Weights of a small image classifier: norm batchnorm, held-out accuracy 100%.
Rows from block 4, named by matrix and row number. Rows with one number belong to one channel. Each number is 50 + 12 x the weight over its row's rms, rounded and kept within 0 to 99. All counts start at 0. After the name is the row's rms in percent of the matrix's.
# convs0: first 3x3 conv (model.blocks.4.convs.0.weight, 80x80x3x3), inputs 32-39, a 3x3 kernel for each
# convs1: second 3x3 conv (model.blocks.4.convs.1.weight, 80x80x3x3, transposed), outputs 32-39, a 3x3 kernel for each
convs0.23 097:73 74 77 68 65 71 77 75 78 47 50 53 50 59 56 43 50 50 53 54 57 47 52 62 53 55 64 54 50 57 50 41 52 56 46 56 42 33 34 39 30 37 49 41 46 72 68 78 60 52 72 70 57 73 26 30 30 31 46 33 35 51 41 52 47 43 47 54 50 48 54 55
convs1.23 112:48 47 46 45 46 40 47 46 41 40 39 35 40 39 36 41 41 41 38 47 47 27 45 48 26 39 43 19 24 21 35 36 28 43 43 37 39 42 50 47 46 49 59 55 53 23 35 38 29 47 43 29 39 38 48 25 45 47 20 34 58 41 44 43 43 45 43 46 46 44 48 49
convs0.24 097:60 33 30 60 40 34 68 54 42 61 51 45 54 59 30 39 72 41 55 42 49 55 45 35 48 62 36 54 35 38 62 40 32 59 42 40 54 43 37 62 42 35 66 48 41 38 16 39 48 14 28 66 26 31 44 65 58 43 54 68 46 48 56 58 53 51 54 53 37 43 71 38
convs1.24 093:49 18 25 44 38 25 36 35 30 42 55 25 43 55 44 44 37 48 50 61 48 43 61 57 40 39 52 51 58 66 41 41 58 50 40 60 50 46 41 38 35 32 31 32 26 35 33 50 35 25 49 44 30 46 48 51 49 49 53 45 52 64 49 39 64 25 22 65 55 25 34 52
convs0.25 107:61 64 67 60 61 61 57 58 62 33 38 43 43 48 50 30 37 38 48 50 59 54 53 58 60 56 61 41 29 30 33 25 31 39 39 42 46 36 32 38 27 28 41 35 37 54 52 62 48 46 58 51 48 59 30 29 25 36 42 32 45 52 44 41 43 47 42 41 47 39 40 45
convs1.25 109:53 49 41 52 48 40 51 49 44 48 43 45 44 38 41 48 45 48 31 42 45 21 34 42 25 34 43 35 44 39 47 55 49 51 55 47 47 50 53 58 55 53 70 59 53 38 48 42 46 59 51 40 48 44 32 15 37 36 09 29 51 31 39 45 47 47 49 48 48 49 53 51
convs0.26 083:53 44 62 37 37 48 46 48 60 59 86 38 44 90 47 41 51 83 43 72 32 43 86 41 42 44 84 57 54 51 63 49 56 60 36 44 46 43 52 63 41 52 55 36 41 48 50 60 50 45 55 56 54 63 48 47 44 64 55 51 63 55 39 52 77 34 45 85 41 44 39 80
convs1.26 088:46 59 59 46 51 56 54 62 54 44 25 41 40 50 28 14 41 22 67 58 46 62 69 46 35 58 47 52 38 47 45 38 41 56 48 49 26 32 47 14 17 31 39 25 17 51 29 45 48 30 39 52 42 42 42 54 60 37 43 54 52 51 53 61 29 27 53 65 13 08 56 39
convs0.27 102:36 10 33 44 19 30 61 41 41 53 51 56 46 42 59 57 46 55 48 48 59 45 38 59 61 38 57 61 49 63 55 31 35 52 35 35 58 41 65 48 34 42 53 44 52 41 42 64 33 26 50 44 27 50 52 58 48 50 63 53 52 64 55 53 49 53 45 40 50 57 42 47
convs1.27 093:49 38 11 36 39 20 28 29 24 48 57 54 51 50 57 44 48 46 60 54 58 68 57 61 58 60 46 63 54 72 58 37 56 61 47 48 60 55 51 34 38 44 34 27 33 52 36 51 54 36 46 59 42 43 53 70 55 47 59 49 43 47 55 41 41 56 57 32 53 52 42 29
convs0.28 102:67 69 75 64 60 71 71 70 75 40 47 49 49 59 51 33 42 38 46 53 60 46 51 63 55 56 65 38 34 43 32 22 36 43 38 50 40 31 33 33 22 32 41 37 42 62 63 77 55 49 67 65 55 69 38 32 24 38 51 35 40 55 46 45 45 44 42 48 47 41 46 50
convs1.28 107:48 47 41 45 45 37 44 46 41 47 42 40 44 40 37 46 43 43 33 43 47 24 38 45 23 36 42 33 40 34 47 51 42 49 49 42 46 49 52 56 53 54 70 58 57 32 43 40 39 54 49 35 44 41 36 16 41 40 06 30 51 34 40 44 45 47 47 48 48 48 51 49
convs0.29 093:54 44 43 64 50 48 62 53 47 60 39 49 63 36 31 47 77 38 63 45 55 63 32 37 49 72 32 56 34 34 62 42 30 68 56 38 52 39 30 61 45 30 72 50 32 49 39 45 51 32 43 74 41 37 45 63 64 39 60 76 43 55 68 59 52 57 60 39 41 48 78 39
convs1.29 080:60 38 40 64 64 38 52 62 47 39 50 14 39 44 42 44 29 45 44 61 52 44 59 65 42 35 52 43 62 60 36 38 57 43 35 59 46 36 34 52 37 31 37 38 35 30 43 53 32 33 48 39 31 45 36 33 35 49 42 34 49 59 43 28 68 26 11 59 64 30 13 47
convs0.30 106:41 08 13 54 25 19 68 54 49 56 48 53 44 42 48 46 46 49 46 40 50 44 30 44 54 37 50 58 42 48 60 41 35 51 45 38 50 29 39 53 38 32 56 50 45 41 35 49 47 29 40 57 40 43 45 53 50 40 51 54 44 47 53 52 46 50 44 39 43 50 47 46
convs1.30 099:48 31 15 42 40 19 35 37 27 58 64 57 58 62 60 56 60 54 56 56 54 61 60 59 56 56 50 65 70 71 48 43 63 53 42 56 66 70 57 44 52 58 37 42 47 48 42 51 45 37 49 52 42 49 66 69 53 57 63 46 49 56 52 44 48 52 49 47 51 48 42 38
convs0.31 103:11 25 54 14 29 53 35 41 56 46 52 51 34 40 56 56 46 59 49 61 61 39 49 68 60 55 74 63 60 68 58 44 47 51 35 39 45 49 71 40 38 53 38 43 54 55 59 62 52 53 57 57 56 55 62 60 53 64 65 57 64 69 63 54 58 56 41 36 55 54 42 53
convs1.31 100:24 41 27 19 45 38 24 41 35 43 44 59 43 43 56 35 43 39 63 50 53 65 58 54 52 61 45 60 55 53 57 44 41 52 44 43 54 56 51 37 42 46 24 26 33 45 45 39 48 46 38 48 44 39 48 57 59 37 45 50 43 44 48 47 25 50 56 36 37 42 48 14
convs0.32 102:26 03 21 42 09 17 57 42 41 53 49 54 46 41 49 46 45 51 44 45 53 39 31 46 46 31 48 49 45 57 51 44 46 49 47 40 46 32 51 48 41 46 53 51 50 36 39 52 38 36 44 46 40 38 46 48 47 42 48 53 46 49 50 43 42 47 40 39 45 47 40 44
convs1.32 090:61 52 30 46 44 32 39 41 36 59 64 61 61 62 64 53 59 55 64 57 55 73 60 62 64 61 55 67 64 74 53 47 63 57 48 56 64 70 57 48 59 60 44 48 49 61 49 57 56 42 53 61 50 55 60 71 55 52 64 56 47 55 55 50 51 55 56 51 53 56 44 42
convs0.33 106:58 63 64 57 58 60 55 56 57 32 37 47 38 46 50 31 39 41 50 54 64 51 54 64 55 55 63 39 35 36 29 28 36 29 31 39 47 43 43 38 32 38 34 30 39 51 58 61 45 51 62 43 46 59 34 26 24 41 41 23 49 52 41 38 40 51 39 40 50 36 39 48
convs1.33 102:55 53 46 47 45 40 48 49 45 50 44 44 44 39 40 49 46 49 32 41 46 26 37 44 28 39 47 38 41 38 51 58 48 54 58 46 51 55 56 57 56 55 72 62 56 40 50 43 50 60 51 45 53 46 27 16 40 34 08 32 48 31 42 48 49 50 49 50 50 52 53 54
convs0.34 106:45 57 57 49 56 54 42 45 42 27 32 53 33 33 53 28 31 40 42 48 66 44 40 63 51 49 62 36 43 31 32 43 41 29 38 44 52 55 59 41 43 50 36 39 48 31 51 41 35 53 50 31 43 46 36 22 24 42 35 24 64 58 47 32 40 60 38 31 56 37 34 48
convs1.34 088:56 59 55 48 50 43 43 50 43 49 41 48 47 37 42 58 46 55 33 36 41 38 40 44 50 56 60 40 45 38 49 61 52 55 64 54 54 53 55 56 61 58 71 73 66 47 54 46 55 69 57 51 60 53 27 20 40 27 13 37 44 27 41 51 49 50 55 49 49 61 57 56
convs0.35 103:71 72 74 68 65 73 75 74 75 42 47 52 46 59 58 40 49 49 52 54 60 47 52 62 55 53 63 54 46 54 47 40 50 55 46 55 45 38 38 41 30 37 47 41 44 68 65 79 58 49 70 66 54 71 24 30 27 33 49 29 34 53 39 50 48 45 47 53 49 47 52 53
convs1.35 119:49 47 44 44 44 38 45 43 39 40 38 34 39 37 36 42 40 40 36 46 47 27 44 49 27 38 43 19 23 22 35 39 32 42 45 41 40 43 49 50 47 51 60 55 54 25 37 41 34 49 46 31 41 38 45 26 47 44 15 35 56 38 46 42 44 45 45 46 48 46 50 49
convs0.36 103:69 71 76 66 64 73 73 73 76 41 46 49 48 58 52 39 47 43 50 52 58 49 52 62 55 56 64 47 37 44 39 31 43 48 42 51 42 35 33 35 25 31 45 37 42 65 63 74 57 48 68 66 55 69 30 31 26 35 47 31 38 56 43 46 46 44 44 49 49 43 44 50
convs1.36 109:46 45 42 46 44 36 45 43 40 45 39 34 41 35 33 44 40 39 33 44 46 21 37 47 23 35 43 28 32 27 46 49 38 47 49 41 42 44 50 55 51 53 67 57 57 31 42 40 37 54 49 34 44 39 38 14 42 40 06 29 53 36 42 44 44 47 45 47 46 48 50 50
convs0.37 102:72 72 76 67 63 72 75 73 75 42 47 49 48 58 56 38 48 46 49 52 58 46 53 64 55 55 65 51 47 53 44 38 48 53 47 55 44 35 38 39 30 36 46 40 44 70 67 76 58 49 69 67 56 71 27 27 28 32 43 30 39 53 44 49 47 42 45 55 51 45 51 54
convs1.37 105:47 47 44 43 41 37 44 41 39 43 36 33 39 36 32 41 39 39 34 44 45 23 44 49 24 39 45 22 28 24 41 45 35 47 49 43 40 44 49 51 48 51 63 56 55 27 40 40 36 52 48 32 42 41 43 19 47 44 11 32 57 39 43 43 43 45 44 48 48 47 50 51
convs0.38 105:65 70 73 62 61 72 67 66 71 38 48 47 47 57 52 32 40 36 48 53 59 48 53 64 55 54 64 44 38 43 37 28 39 45 38 49 42 36 38 35 26 35 41 36 44 63 63 73 56 50 68 65 54 71 35 30 23 38 47 29 42 54 45 45 49 47 41 49 51 41 44 49
convs1.38 107:48 46 41 44 44 37 45 46 42 49 42 39 44 40 37 47 44 43 37 45 48 25 41 47 26 41 47 29 38 32 46 53 40 48 49 40 43 49 51 55 54 54 67 57 55 31 45 41 40 56 50 35 44 41 35 16 44 37 05 34 52 35 42 45 47 46 47 48 47 49 53 51
convs0.39 092:65 69 72 64 67 74 72 70 76 50 55 56 47 62 61 44 51 54 56 59 57 47 53 60 53 50 62 69 59 61 59 47 55 60 48 52 50 43 44 46 36 42 49 42 46 76 69 81 65 56 73 69 60 74 28 26 31 33 36 24 39 50 37 55 56 50 52 58 54 52 52 56
convs1.39 100:48 47 48 42 41 40 46 46 40 32 32 31 36 40 38 38 44 43 48 52 52 45 54 55 38 46 49 20 24 28 33 38 30 43 42 35 37 42 49 43 42 48 53 49 51 22 37 40 28 44 40 24 35 33 45 33 49 45 26 39 53 38 45 45 42 43 45 44 43 45 48 48
convs0.40 104:15 07 41 27 16 43 52 38 48 56 44 55 49 33 46 60 51 51 51 50 63 50 42 60 64 58 63 60 57 60 59 50 42 52 43 39 43 42 57 43 42 44 46 47 51 50 57 56 50 51 53 55 50 50 53 60 58 49 63 65 56 61 67 56 48 59 49 36 45 63 50 49
convs1.40 092:30 37 20 24 45 33 16 39 37 51 59 58 51 54 59 45 47 48 58 54 57 62 51 61 57 53 48 62 62 61 55 45 51 50 42 48 61 66 52 46 52 51 27 39 45 43 46 45 47 43 43 47 42 44 52 56 52 47 50 43 46 51 50 39 50 56 47 38 56 44 28 33
convs0.41 100:17 27 56 16 29 55 28 37 57 54 58 39 42 55 51 49 49 59 43 62 56 35 57 65 46 56 81 56 62 66 50 44 51 49 40 41 40 48 72 35 30 57 36 36 55 39 59 68 42 52 61 49 54 60 50 48 40 57 54 45 62 57 46 47 58 44 40 51 51 46 43 57
convs1.41 101:25 49 39 20 51 47 27 47 43 49 44 62 43 50 54 29 47 45 69 55 57 67 73 56 52 64 47 65 48 46 62 41 35 61 48 41 50 57 57 33 40 45 29 36 35 54 48 34 57 49 34 54 50 39 49 64 74 39 49 63 44 51 54 57 30 45 55 57 27 36 59 25
convs0.42 107:55 63 66 61 64 70 60 60 62 32 36 41 42 54 56 36 47 48 53 54 60 51 54 64 56 53 63 50 44 44 40 31 37 41 41 47 54 50 46 44 37 40 40 37 42 65 63 68 52 49 63 55 51 64 31 22 25 34 36 19 44 54 42 43 45 45 42 46 51 41 42 50
convs1.42 100:51 46 44 43 41 36 46 46 42 42 36 39 40 35 38 45 40 45 32 42 47 26 42 49 26 42 47 23 34 36 44 59 52 50 55 48 43 50 54 58 57 55 67 60 57 36 49 47 46 58 52 39 48 42 30 13 47 36 04 39 54 35 49 47 47 47 49 50 48 50 51 51
convs0.43 097:24 37 55 21 35 54 27 39 53 46 59 45 30 43 59 52 43 62 47 69 55 39 56 71 57 51 78 63 63 69 59 46 51 50 34 40 46 49 70 41 40 56 32 37 50 63 64 64 59 58 59 60 58 58 64 58 50 73 66 55 70 73 59 53 64 49 40 43 60 52 39 61
convs1.43 091:31 52 39 22 50 46 35 50 46 38 36 60 42 37 52 24 40 31 66 49 56 66 63 50 50 65 43 57 47 44 55 44 36 53 46 40 47 47 49 30 38 44 25 24 28 45 45 35 48 45 38 48 44 40 38 52 58 31 41 49 39 40 47 53 06 47 59 41 24 37 55 07
convs0.44 101:18 09 46 29 18 44 53 40 50 51 44 56 41 34 52 63 45 56 52 53 66 45 42 65 66 50 65 63 55 63 60 42 38 53 37 34 47 45 64 44 37 43 47 45 52 48 56 60 47 49 53 55 48 51 58 61 56 57 68 65 58 66 67 55 51 60 44 35 49 63 44 49
convs1.44 099:31 39 15 25 45 28 16 35 29 46 54 59 47 49 57 43 45 44 57 48 57 62 51 56 55 55 45 59 59 60 55 44 49 53 44 45 58 61 51 40 46 47 25 30 38 44 43 43 50 40 42 51 43 42 53 60 51 44 52 46 44 46 50 39 39 58 51 28 53 46 34 26
convs0.45 102:58 48 46 61 52 47 63 57 51 43 40 34 49 38 30 36 42 31 51 31 31 59 29 25 49 38 31 54 41 40 45 33 31 41 33 27 41 39 27 42 39 23 39 37 21 49 32 38 48 34 36 56 38 39 56 66 73 58 66 76 58 61 69 48 52 45 51 49 47 40 46 44
convs1.45 103:55 40 33 59 44 32 58 45 38 49 49 39 45 46 39 44 48 37 54 56 61 52 53 61 53 51 55 32 39 48 27 33 47 31 30 43 58 49 46 53 46 39 48 38 36 25 36 34 28 33 38 34 32 32 53 53 43 57 56 46 53 58 46 48 53 51 46 48 55 49 49 53
convs0.46 099:71 74 74 67 65 74 76 73 76 45 46 50 50 59 53 42 49 47 49 53 60 46 52 65 54 55 66 48 45 51 42 36 46 50 44 54 42 33 37 34 26 35 44 37 43 69 69 77 59 52 71 69 57 73 32 32 27 34 50 34 37 56 47 48 45 45 43 50 49 47 51 53
convs1.46 113:47 46 45 43 45 40 42 44 40 42 39 32 39 34 32 41 38 37 37 46 47 27 42 47 28 40 44 24 30 24 44 45 33 44 46 40 41 45 49 51 47 49 62 55 55 26 40 38 34 50 45 32 41 39 44 22 47 43 13 33 56 39 44 41 44 46 45 46 47 46 49 48
convs0.47 104:55 56 62 57 56 62 56 56 56 27 39 49 37 49 56 30 41 41 42 56 70 42 50 68 53 57 66 28 30 41 22 25 37 34 34 46 39 40 49 31 26 42 38 33 46 42 58 63 40 50 59 47 49 62 42 34 21 45 48 31 51 58 48 34 45 56 35 37 56 37 42 50
convs1.47 113:53 53 48 49 52 45 46 51 47 52 45 44 47 41 41 51 47 48 40 42 41 34 38 41 38 43 45 40 43 34 49 54 45 51 52 46 49 52 54 56 59 58 66 62 56 41 51 41 53 62 50 44 52 42 28 23 41 31 16 38 47 32 42 50 48 49 52 50 49 55 54 52
convs0.48 100:56 46 51 60 48 51 58 48 50 58 47 21 47 64 22 27 57 35 61 41 34 52 58 20 45 54 33 44 29 36 38 25 24 42 24 24 45 36 39 49 36 27 52 37 26 35 28 42 38 24 38 54 31 38 46 60 61 54 57 63 53 52 56 57 49 42 48 67 29 33 59 35
convs1.48 088:67 54 39 72 59 41 68 55 40 43 50 35 45 52 30 41 36 45 54 64 45 54 70 57 47 55 61 43 44 58 41 36 47 46 34 51 51 44 49 56 41 33 58 34 27 45 40 42 44 32 43 47 33 39 38 49 57 35 53 56 45 52 46 45 62 22 38 72 42 33 52 60
convs0.49 099:52 24 16 56 36 25 64 54 49 50 38 54 49 34 37 57 61 50 57 44 57 56 33 40 66 54 46 69 48 48 68 47 34 58 51 39 56 41 39 58 44 33 62 53 45 47 38 41 52 30 35 62 39 35 55 65 63 44 60 69 48 54 65 57 49 60 55 39 42 61 58 50
convs1.49 095:39 23 15 41 40 17 28 34 27 48 60 46 51 55 54 48 43 42 49 57 54 52 51 60 47 42 46 56 63 64 44 44 59 47 38 54 60 52 44 41 43 40 30 33 35 36 43 54 38 39 49 44 39 46 56 52 43 53 50 40 51 55 46 33 55 49 34 47 58 37 16 37
convs0.50 106:46 57 53 49 54 50 42 45 40 29 42 57 33 35 52 27 28 37 36 47 60 43 42 60 54 52 64 30 32 25 30 38 35 33 45 47 49 50 53 43 42 46 42 45 51 30 47 37 39 52 45 34 46 47 34 27 26 35 33 28 61 56 48 32 41 55 36 32 51 37 34 47
convs1.50 084:56 59 54 58 59 46 45 50 43 53 43 47 51 41 43 60 48 51 34 36 39 39 40 42 50 53 58 47 49 43 50 61 54 55 65 60 54 56 57 62 64 63 76 78 68 49 56 49 53 66 59 48 60 53 32 25 37 35 23 35 47 31 37 53 49 52 55 51 51 63 57 59
convs0.51 100:18 30 58 21 26 53 38 29 49 55 44 49 48 40 51 60 47 55 50 57 68 44 48 67 57 50 68 60 59 68 53 41 46 50 37 34 44 51 74 32 33 53 33 33 50 47 60 68 44 52 58 44 48 54 57 55 44 56 63 51 60 65 59 52 47 56 42 37 51 54 44 48
convs1.51 100:35 45 24 16 41 35 21 37 33 47 56 64 46 49 63 38 44 50 63 56 63 69 55 61 63 61 51 63 50 52 64 47 43 60 50 42 58 59 48 44 48 45 31 34 41 52 45 38 57 46 39 55 51 44 47 61 63 43 53 54 45 49 56 44 38 57 54 30 50 51 41 26
convs0.52 102:67 69 72 64 64 71 73 70 74 45 51 52 47 58 60 43 50 53 57 57 58 48 53 62 54 52 62 58 50 56 53 43 51 57 47 52 51 42 43 44 33 41 50 41 46 71 66 78 56 48 69 66 54 70 23 26 27 30 42 27 33 50 40 51 51 45 50 56 52 49 53 54
convs1.52 111:49 47 47 44 41 38 47 42 38 39 37 34 40 38 38 41 41 43 37 46 48 30 46 50 29 41 46 17 20 22 32 35 32 43 43 40 38 42 49 48 47 49 58 55 53 25 39 43 33 47 44 29 39 38 45 27 49 45 21 41 56 40 48 43 45 45 46 48 47 48 49 49
convs0.53 097:23 38 62 26 37 59 32 36 55 50 43 47 43 37 50 57 43 51 47 59 67 40 49 72 55 51 72 58 64 71 52 46 54 47 35 39 46 54 72 32 39 59 27 34 49 50 63 71 49 58 63 48 55 58 66 53 44 68 63 50 67 69 60 52 50 57 43 37 54 54 39 46
convs1.53 103:25 46 35 11 44 41 24 40 39 37 44 61 40 37 58 34 39 47 63 49 58 65 54 57 59 60 49 62 49 38 61 46 30 56 48 35 53 51 43 40 43 43 30 32 40 48 46 27 54 51 32 51 50 38 41 53 61 35 45 53 40 43 51 42 23 52 55 20 45 48 46 22
convs0.54 095:61 42 35 63 49 40 67 57 51 52 41 56 55 34 36 61 63 49 54 43 58 61 32 39 69 57 43 65 44 44 66 48 35 59 51 35 56 50 37 60 52 33 62 49 34 51 29 35 54 33 33 65 40 36 58 75 74 50 66 81 51 58 77 57 51 61 55 37 40 63 59 47
convs1.54 098:42 20 23 49 46 27 36 42 35 41 51 33 41 43 43 40 30 32 43 52 52 45 46 57 40 33 45 45 55 56 38 42 55 46 40 53 51 39 35 43 39 33 32 30 33 27 39 50 30 32 46 37 34 42 49 42 37 52 48 36 52 56 46 26 55 46 22 39 60 35 02 38
convs0.55 108:14 02 34 31 12 35 55 40 45 56 45 55 48 36 48 58 49 52 50 46 57 46 39 57 59 50 62 59 54 60 58 48 43 50 47 40 40 40 56 43 41 43 48 47 50 50 53 57 47 50 52 54 49 49 47 51 54 46 57 61 51 54 58 56 47 56 49 38 47 61 47 50
convs1.55 090:35 41 21 32 45 32 19 38 34 56 62 63 57 60 64 50 53 49 60 54 57 64 56 58 62 58 48 63 63 65 54 48 56 50 45 52 61 68 55 44 55 54 30 43 50 46 47 48 49 44 47 54 46 49 55 63 57 51 56 49 47 52 53 44 48 58 52 44 56 49 37 36
convs0.56 100:71 74 78 65 62 72 75 70 75 43 47 51 46 56 55 41 49 47 52 55 60 47 53 65 54 55 64 55 50 57 49 39 52 53 43 55 43 37 39 37 29 37 46 39 46 72 71 78 58 52 70 66 56 72 28 28 24 34 48 32 38 55 42 49 49 46 43 52 52 48 51 55
convs1.56 114:48 48 45 42 43 40 44 44 41 41 38 34 39 36 34 41 39 39 40 45 47 31 45 48 29 42 44 21 26 24 37 42 30 43 44 39 41 46 52 49 49 51 61 55 54 25 38 37 34 51 45 31 41 38 45 26 50 45 12 35 55 37 45 41 42 45 45 47 46 47 49 50
convs0.57 102:30 04 28 35 12 28 54 40 47 54 49 57 42 36 50 64 51 54 50 49 57 42 36 53 64 50 58 62 53 60 61 46 41 54 44 39 46 37 53 48 39 38 53 46 47 56 53 56 51 48 48 59 49 48 52 58 59 52 65 66 51 60 63 56 53 56 45 35 45 62 49 53
convs1.57 090:35 40 21 37 47 30 27 39 35 50 54 56 49 55 55 43 44 39 60 54 57 63 57 59 52 56 46 59 59 64 51 46 55 53 43 50 59 59 51 39 48 47 26 34 37 44 43 49 47 42 46 51 41 46 57 62 51 47 55 44 45 49 49 42 45 53 49 44 52 40 35 27
convs0.58 086:54 57 59 44 45 52 41 45 49 53 76 38 31 60 55 39 43 67 39 83 43 35 59 65 45 38 88 59 67 68 65 51 58 50 35 39 42 46 65 44 39 57 27 25 36 70 76 74 72 64 64 62 59 61 57 46 39 67 60 51 72 66 53 53 76 37 36 59 60 37 38 69
convs1.58 089:52 68 64 32 53 62 44 61 60 32 14 41 34 28 29 00 39 14 63 52 50 65 65 45 42 65 40 50 36 35 49 35 33 56 43 41 37 44 53 17 29 43 32 31 34 53 44 37 51 45 36 50 47 43 36 52 62 31 41 54 40 43 47 53 15 35 56 52 19 25 61 26
convs0.59 093:73 72 75 67 66 72 77 75 76 45 50 53 46 60 59 44 53 54 56 54 55 46 52 59 53 53 61 61 54 59 53 41 51 58 47 55 48 37 40 43 34 38 50 41 46 78 72 80 63 51 71 68 56 73 26 31 34 34 47 34 35 51 38 52 51 45 48 55 52 50 53 57
convs1.59 113:49 48 47 44 44 38 46 45 39 36 36 33 37 41 38 39 41 40 41 47 48 32 48 49 28 41 44 19 23 26 32 32 29 41 40 38 38 42 49 44 45 48 56 52 52 19 34 39 27 42 41 25 38 37 47 29 45 45 23 35 55 37 43 42 44 44 44 46 45 44 49 48
convs0.60 086:62 58 61 49 51 54 50 55 63 72 54 51 52 94 41 48 98 66 64 37 50 42 86 35 43 88 51 50 46 53 66 60 54 68 47 53 40 37 35 54 38 46 64 43 45 54 58 64 57 57 57 69 64 59 29 51 51 50 52 54 53 48 48 64 49 53 47 87 38 44 85 53
convs1.60 093:45 48 59 48 46 57 51 54 56 37 35 18 29 45 22 16 16 39 59 65 45 42 65 56 33 45 56 43 39 46 45 35 41 52 40 51 23 28 41 32 23 25 45 33 22 38 34 53 45 36 41 41 40 41 38 41 52 41 40 45 51 50 49 48 53 05 25 67 39 00 43 56
convs0.61 101:11 27 47 20 39 56 25 39 48 45 45 48 49 41 52 45 44 49 30 44 49 36 42 56 37 42 56 39 50 56 40 54 60 39 38 53 35 44 63 34 49 74 34 34 66 32 48 50 32 55 53 27 47 50 48 43 42 48 43 37 55 53 41 35 40 50 41 38 53 42 38 50
convs1.61 083:55 66 64 46 62 59 47 55 52 57 63 78 55 54 70 57 59 65 69 66 61 68 62 62 71 67 64 72 52 41 73 64 49 63 63 51 63 53 51 60 65 60 53 63 60 79 67 44 79 70 46 71 65 50 36 52 59 38 55 60 40 52 60 69 56 59 69 51 52 69 61 50
convs0.62 106:56 59 60 59 60 61 55 55 56 29 35 47 39 45 51 33 40 41 43 53 66 44 50 65 56 57 64 31 27 35 26 24 32 33 33 40 45 39 45 39 29 38 40 34 42 40 49 57 41 44 55 46 46 57 36 32 25 40 45 29 47 55 45 32 39 50 37 35 50 39 41 47
convs1.62 109:55 54 46 50 51 41 48 51 44 46 41 40 44 39 38 50 46 47 31 37 43 26 34 42 28 36 45 39 42 37 50 57 49 52 55 49 49 52 53 60 59 55 72 61 55 42 50 44 49 61 51 46 51 43 30 17 35 35 14 31 50 34 41 47 48 50 48 49 49 52 51 51
convs0.63 093:56 39 31 57 43 40 61 54 52 54 37 54 58 44 31 51 77 44 64 42 57 61 35 37 58 65 37 64 45 44 66 47 36 64 46 40 54 45 32 59 45 34 66 47 40 51 38 43 50 29 37 65 36 35 54 73 69 47 64 75 49 57 72 63 49 60 57 41 37 54 71 43
convs1.63 086:48 33 27 53 49 30 38 44 36 41 53 29 41 50 46 42 29 41 46 60 50 44 56 61 41 37 52 45 56 59 45 41 54 48 40 53 50 42 40 47 36 32 35 33 29 30 39 51 37 33 46 40 37 42 43 41 39 47 44 34 47 53 44 30 64 35 13 56 60 24 07 48
convs0.64 097:48 17 27 54 30 31 69 56 50 51 41 55 47 34 45 62 55 51 54 43 60 55 33 49 70 49 53 67 48 50 64 39 28 58 38 30 56 41 47 54 42 32 61 48 47 45 42 52 48 31 43 62 37 45 54 66 61 45 66 69 49 59 64 57 48 57 53 36 44 68 54 49
convs1.64 097:40 30 15 38 43 17 24 33 24 49 58 48 53 53 56 49 47 44 52 53 55 54 49 62 50 46 45 58 62 67 44 38 58 51 38 52 61 60 50 39 44 47 31 31 37 40 38 51 42 32 47 47 36 44 55 54 44 53 51 40 48 53 47 31 52 54 40 35 59 44 19 34
convs0.65 104:68 67 73 65 63 70 71 72 76 37 47 48 46 57 53 37 45 41 47 51 59 48 53 62 56 55 62 44 35 41 36 27 39 47 42 51 42 32 33 35 25 32 44 37 41 63 60 73 55 46 67 66 53 68 33 32 24 35 52 35 37 55 47 44 46 44 43 47 47 45 45 50
convs1.65 113:48 44 41 47 44 36 46 45 41 46 43 38 43 37 37 46 41 42 32 42 46 22 37 44 23 34 41 29 35 30 45 49 40 45 49 43 42 47 50 55 52 55 69 59 56 30 41 42 39 52 49 34 42 39 37 15 40 41 08 28 54 35 43 45 45 47 45 47 48 48 50 49
convs0.66 101:13 21 53 11 16 48 31 29 50 53 62 39 39 53 54 54 49 66 41 64 48 34 50 61 48 47 77 53 55 67 50 38 47 46 37 36 41 42 72 40 29 57 38 36 53 46 58 66 39 49 55 41 48 54 45 47 43 52 55 47 51 51 43 46 59 43 40 45 57 49 42 63
convs1.66 099:45 55 39 32 49 43 34 46 40 53 55 75 53 56 62 33 52 42 72 56 61 73 74 56 54 67 41 62 51 54 59 40 42 59 49 46 52 60 61 34 44 47 31 39 38 56 45 41 58 47 42 58 50 46 47 64 69 42 50 59 44 50 57 58 33 53 63 57 40 40 57 17
convs0.67 097:63 40 36 66 47 37 69 57 49 54 43 42 53 38 29 44 61 39 56 40 45 60 30 33 55 54 36 60 35 39 62 42 33 57 46 31 55 47 32 60 46 30 62 48 30 46 19 38 51 25 35 64 36 34 46 62 68 40 54 74 48 50 63 56 52 51 56 38 38 45 61 39
convs1.67 098:50 20 27 52 40 26 45 38 30 45 55 29 43 50 45 44 42 42 43 55 50 43 56 57 38 39 49 43 60 62 32 40 62 42 36 59 55 45 41 50 46 39 37 37 33 28 39 46 31 30 51 36 31 43 55 46 40 59 51 38 58 64 45 25 59 36 17 53 56 27 25 44
convs0.68 099:62 40 37 67 46 37 75 60 50 49 44 46 50 36 31 47 49 40 48 38 45 56 33 30 61 47 39 59 40 39 58 38 34 51 40 31 56 45 32 60 46 29 59 48 30 40 17 36 45 23 29 60 34 34 50 65 69 45 55 73 48 54 66 51 50 50 52 36 36 53 48 42
convs1.68 106:38 13 23 43 31 24 39 30 29 49 55 40 44 50 43 43 45 36 45 52 54 44 49 56 43 43 44 48 58 63 35 40 61 46 39 56 59 51 44 42 45 41 36 35 37 29 37 46 31 30 49 40 30 43 60 53 44 62 58 42 57 60 47 29 52 49 26 40 52 31 28 37
convs0.69 107:62 62 62 62 59 59 58 60 64 34 39 43 43 49 47 31 40 35 45 49 57 53 52 60 60 58 61 38 26 28 30 21 26 40 38 41 44 30 28 41 25 25 46 37 36 52 49 62 49 45 57 54 48 58 30 32 31 34 42 35 43 50 43 40 40 45 42 42 46 39 41 46
convs1.69 106:53 48 40 52 48 38 53 51 45 51 46 44 44 40 40 49 46 46 30 39 48 19 30 43 22 30 43 38 47 39 51 58 51 51 56 47 48 52 54 63 58 54 73 60 55 38 48 43 45 57 53 39 48 43 35 18 34 40 16 28 53 35 39 46 48 48 48 50 49 49 53 53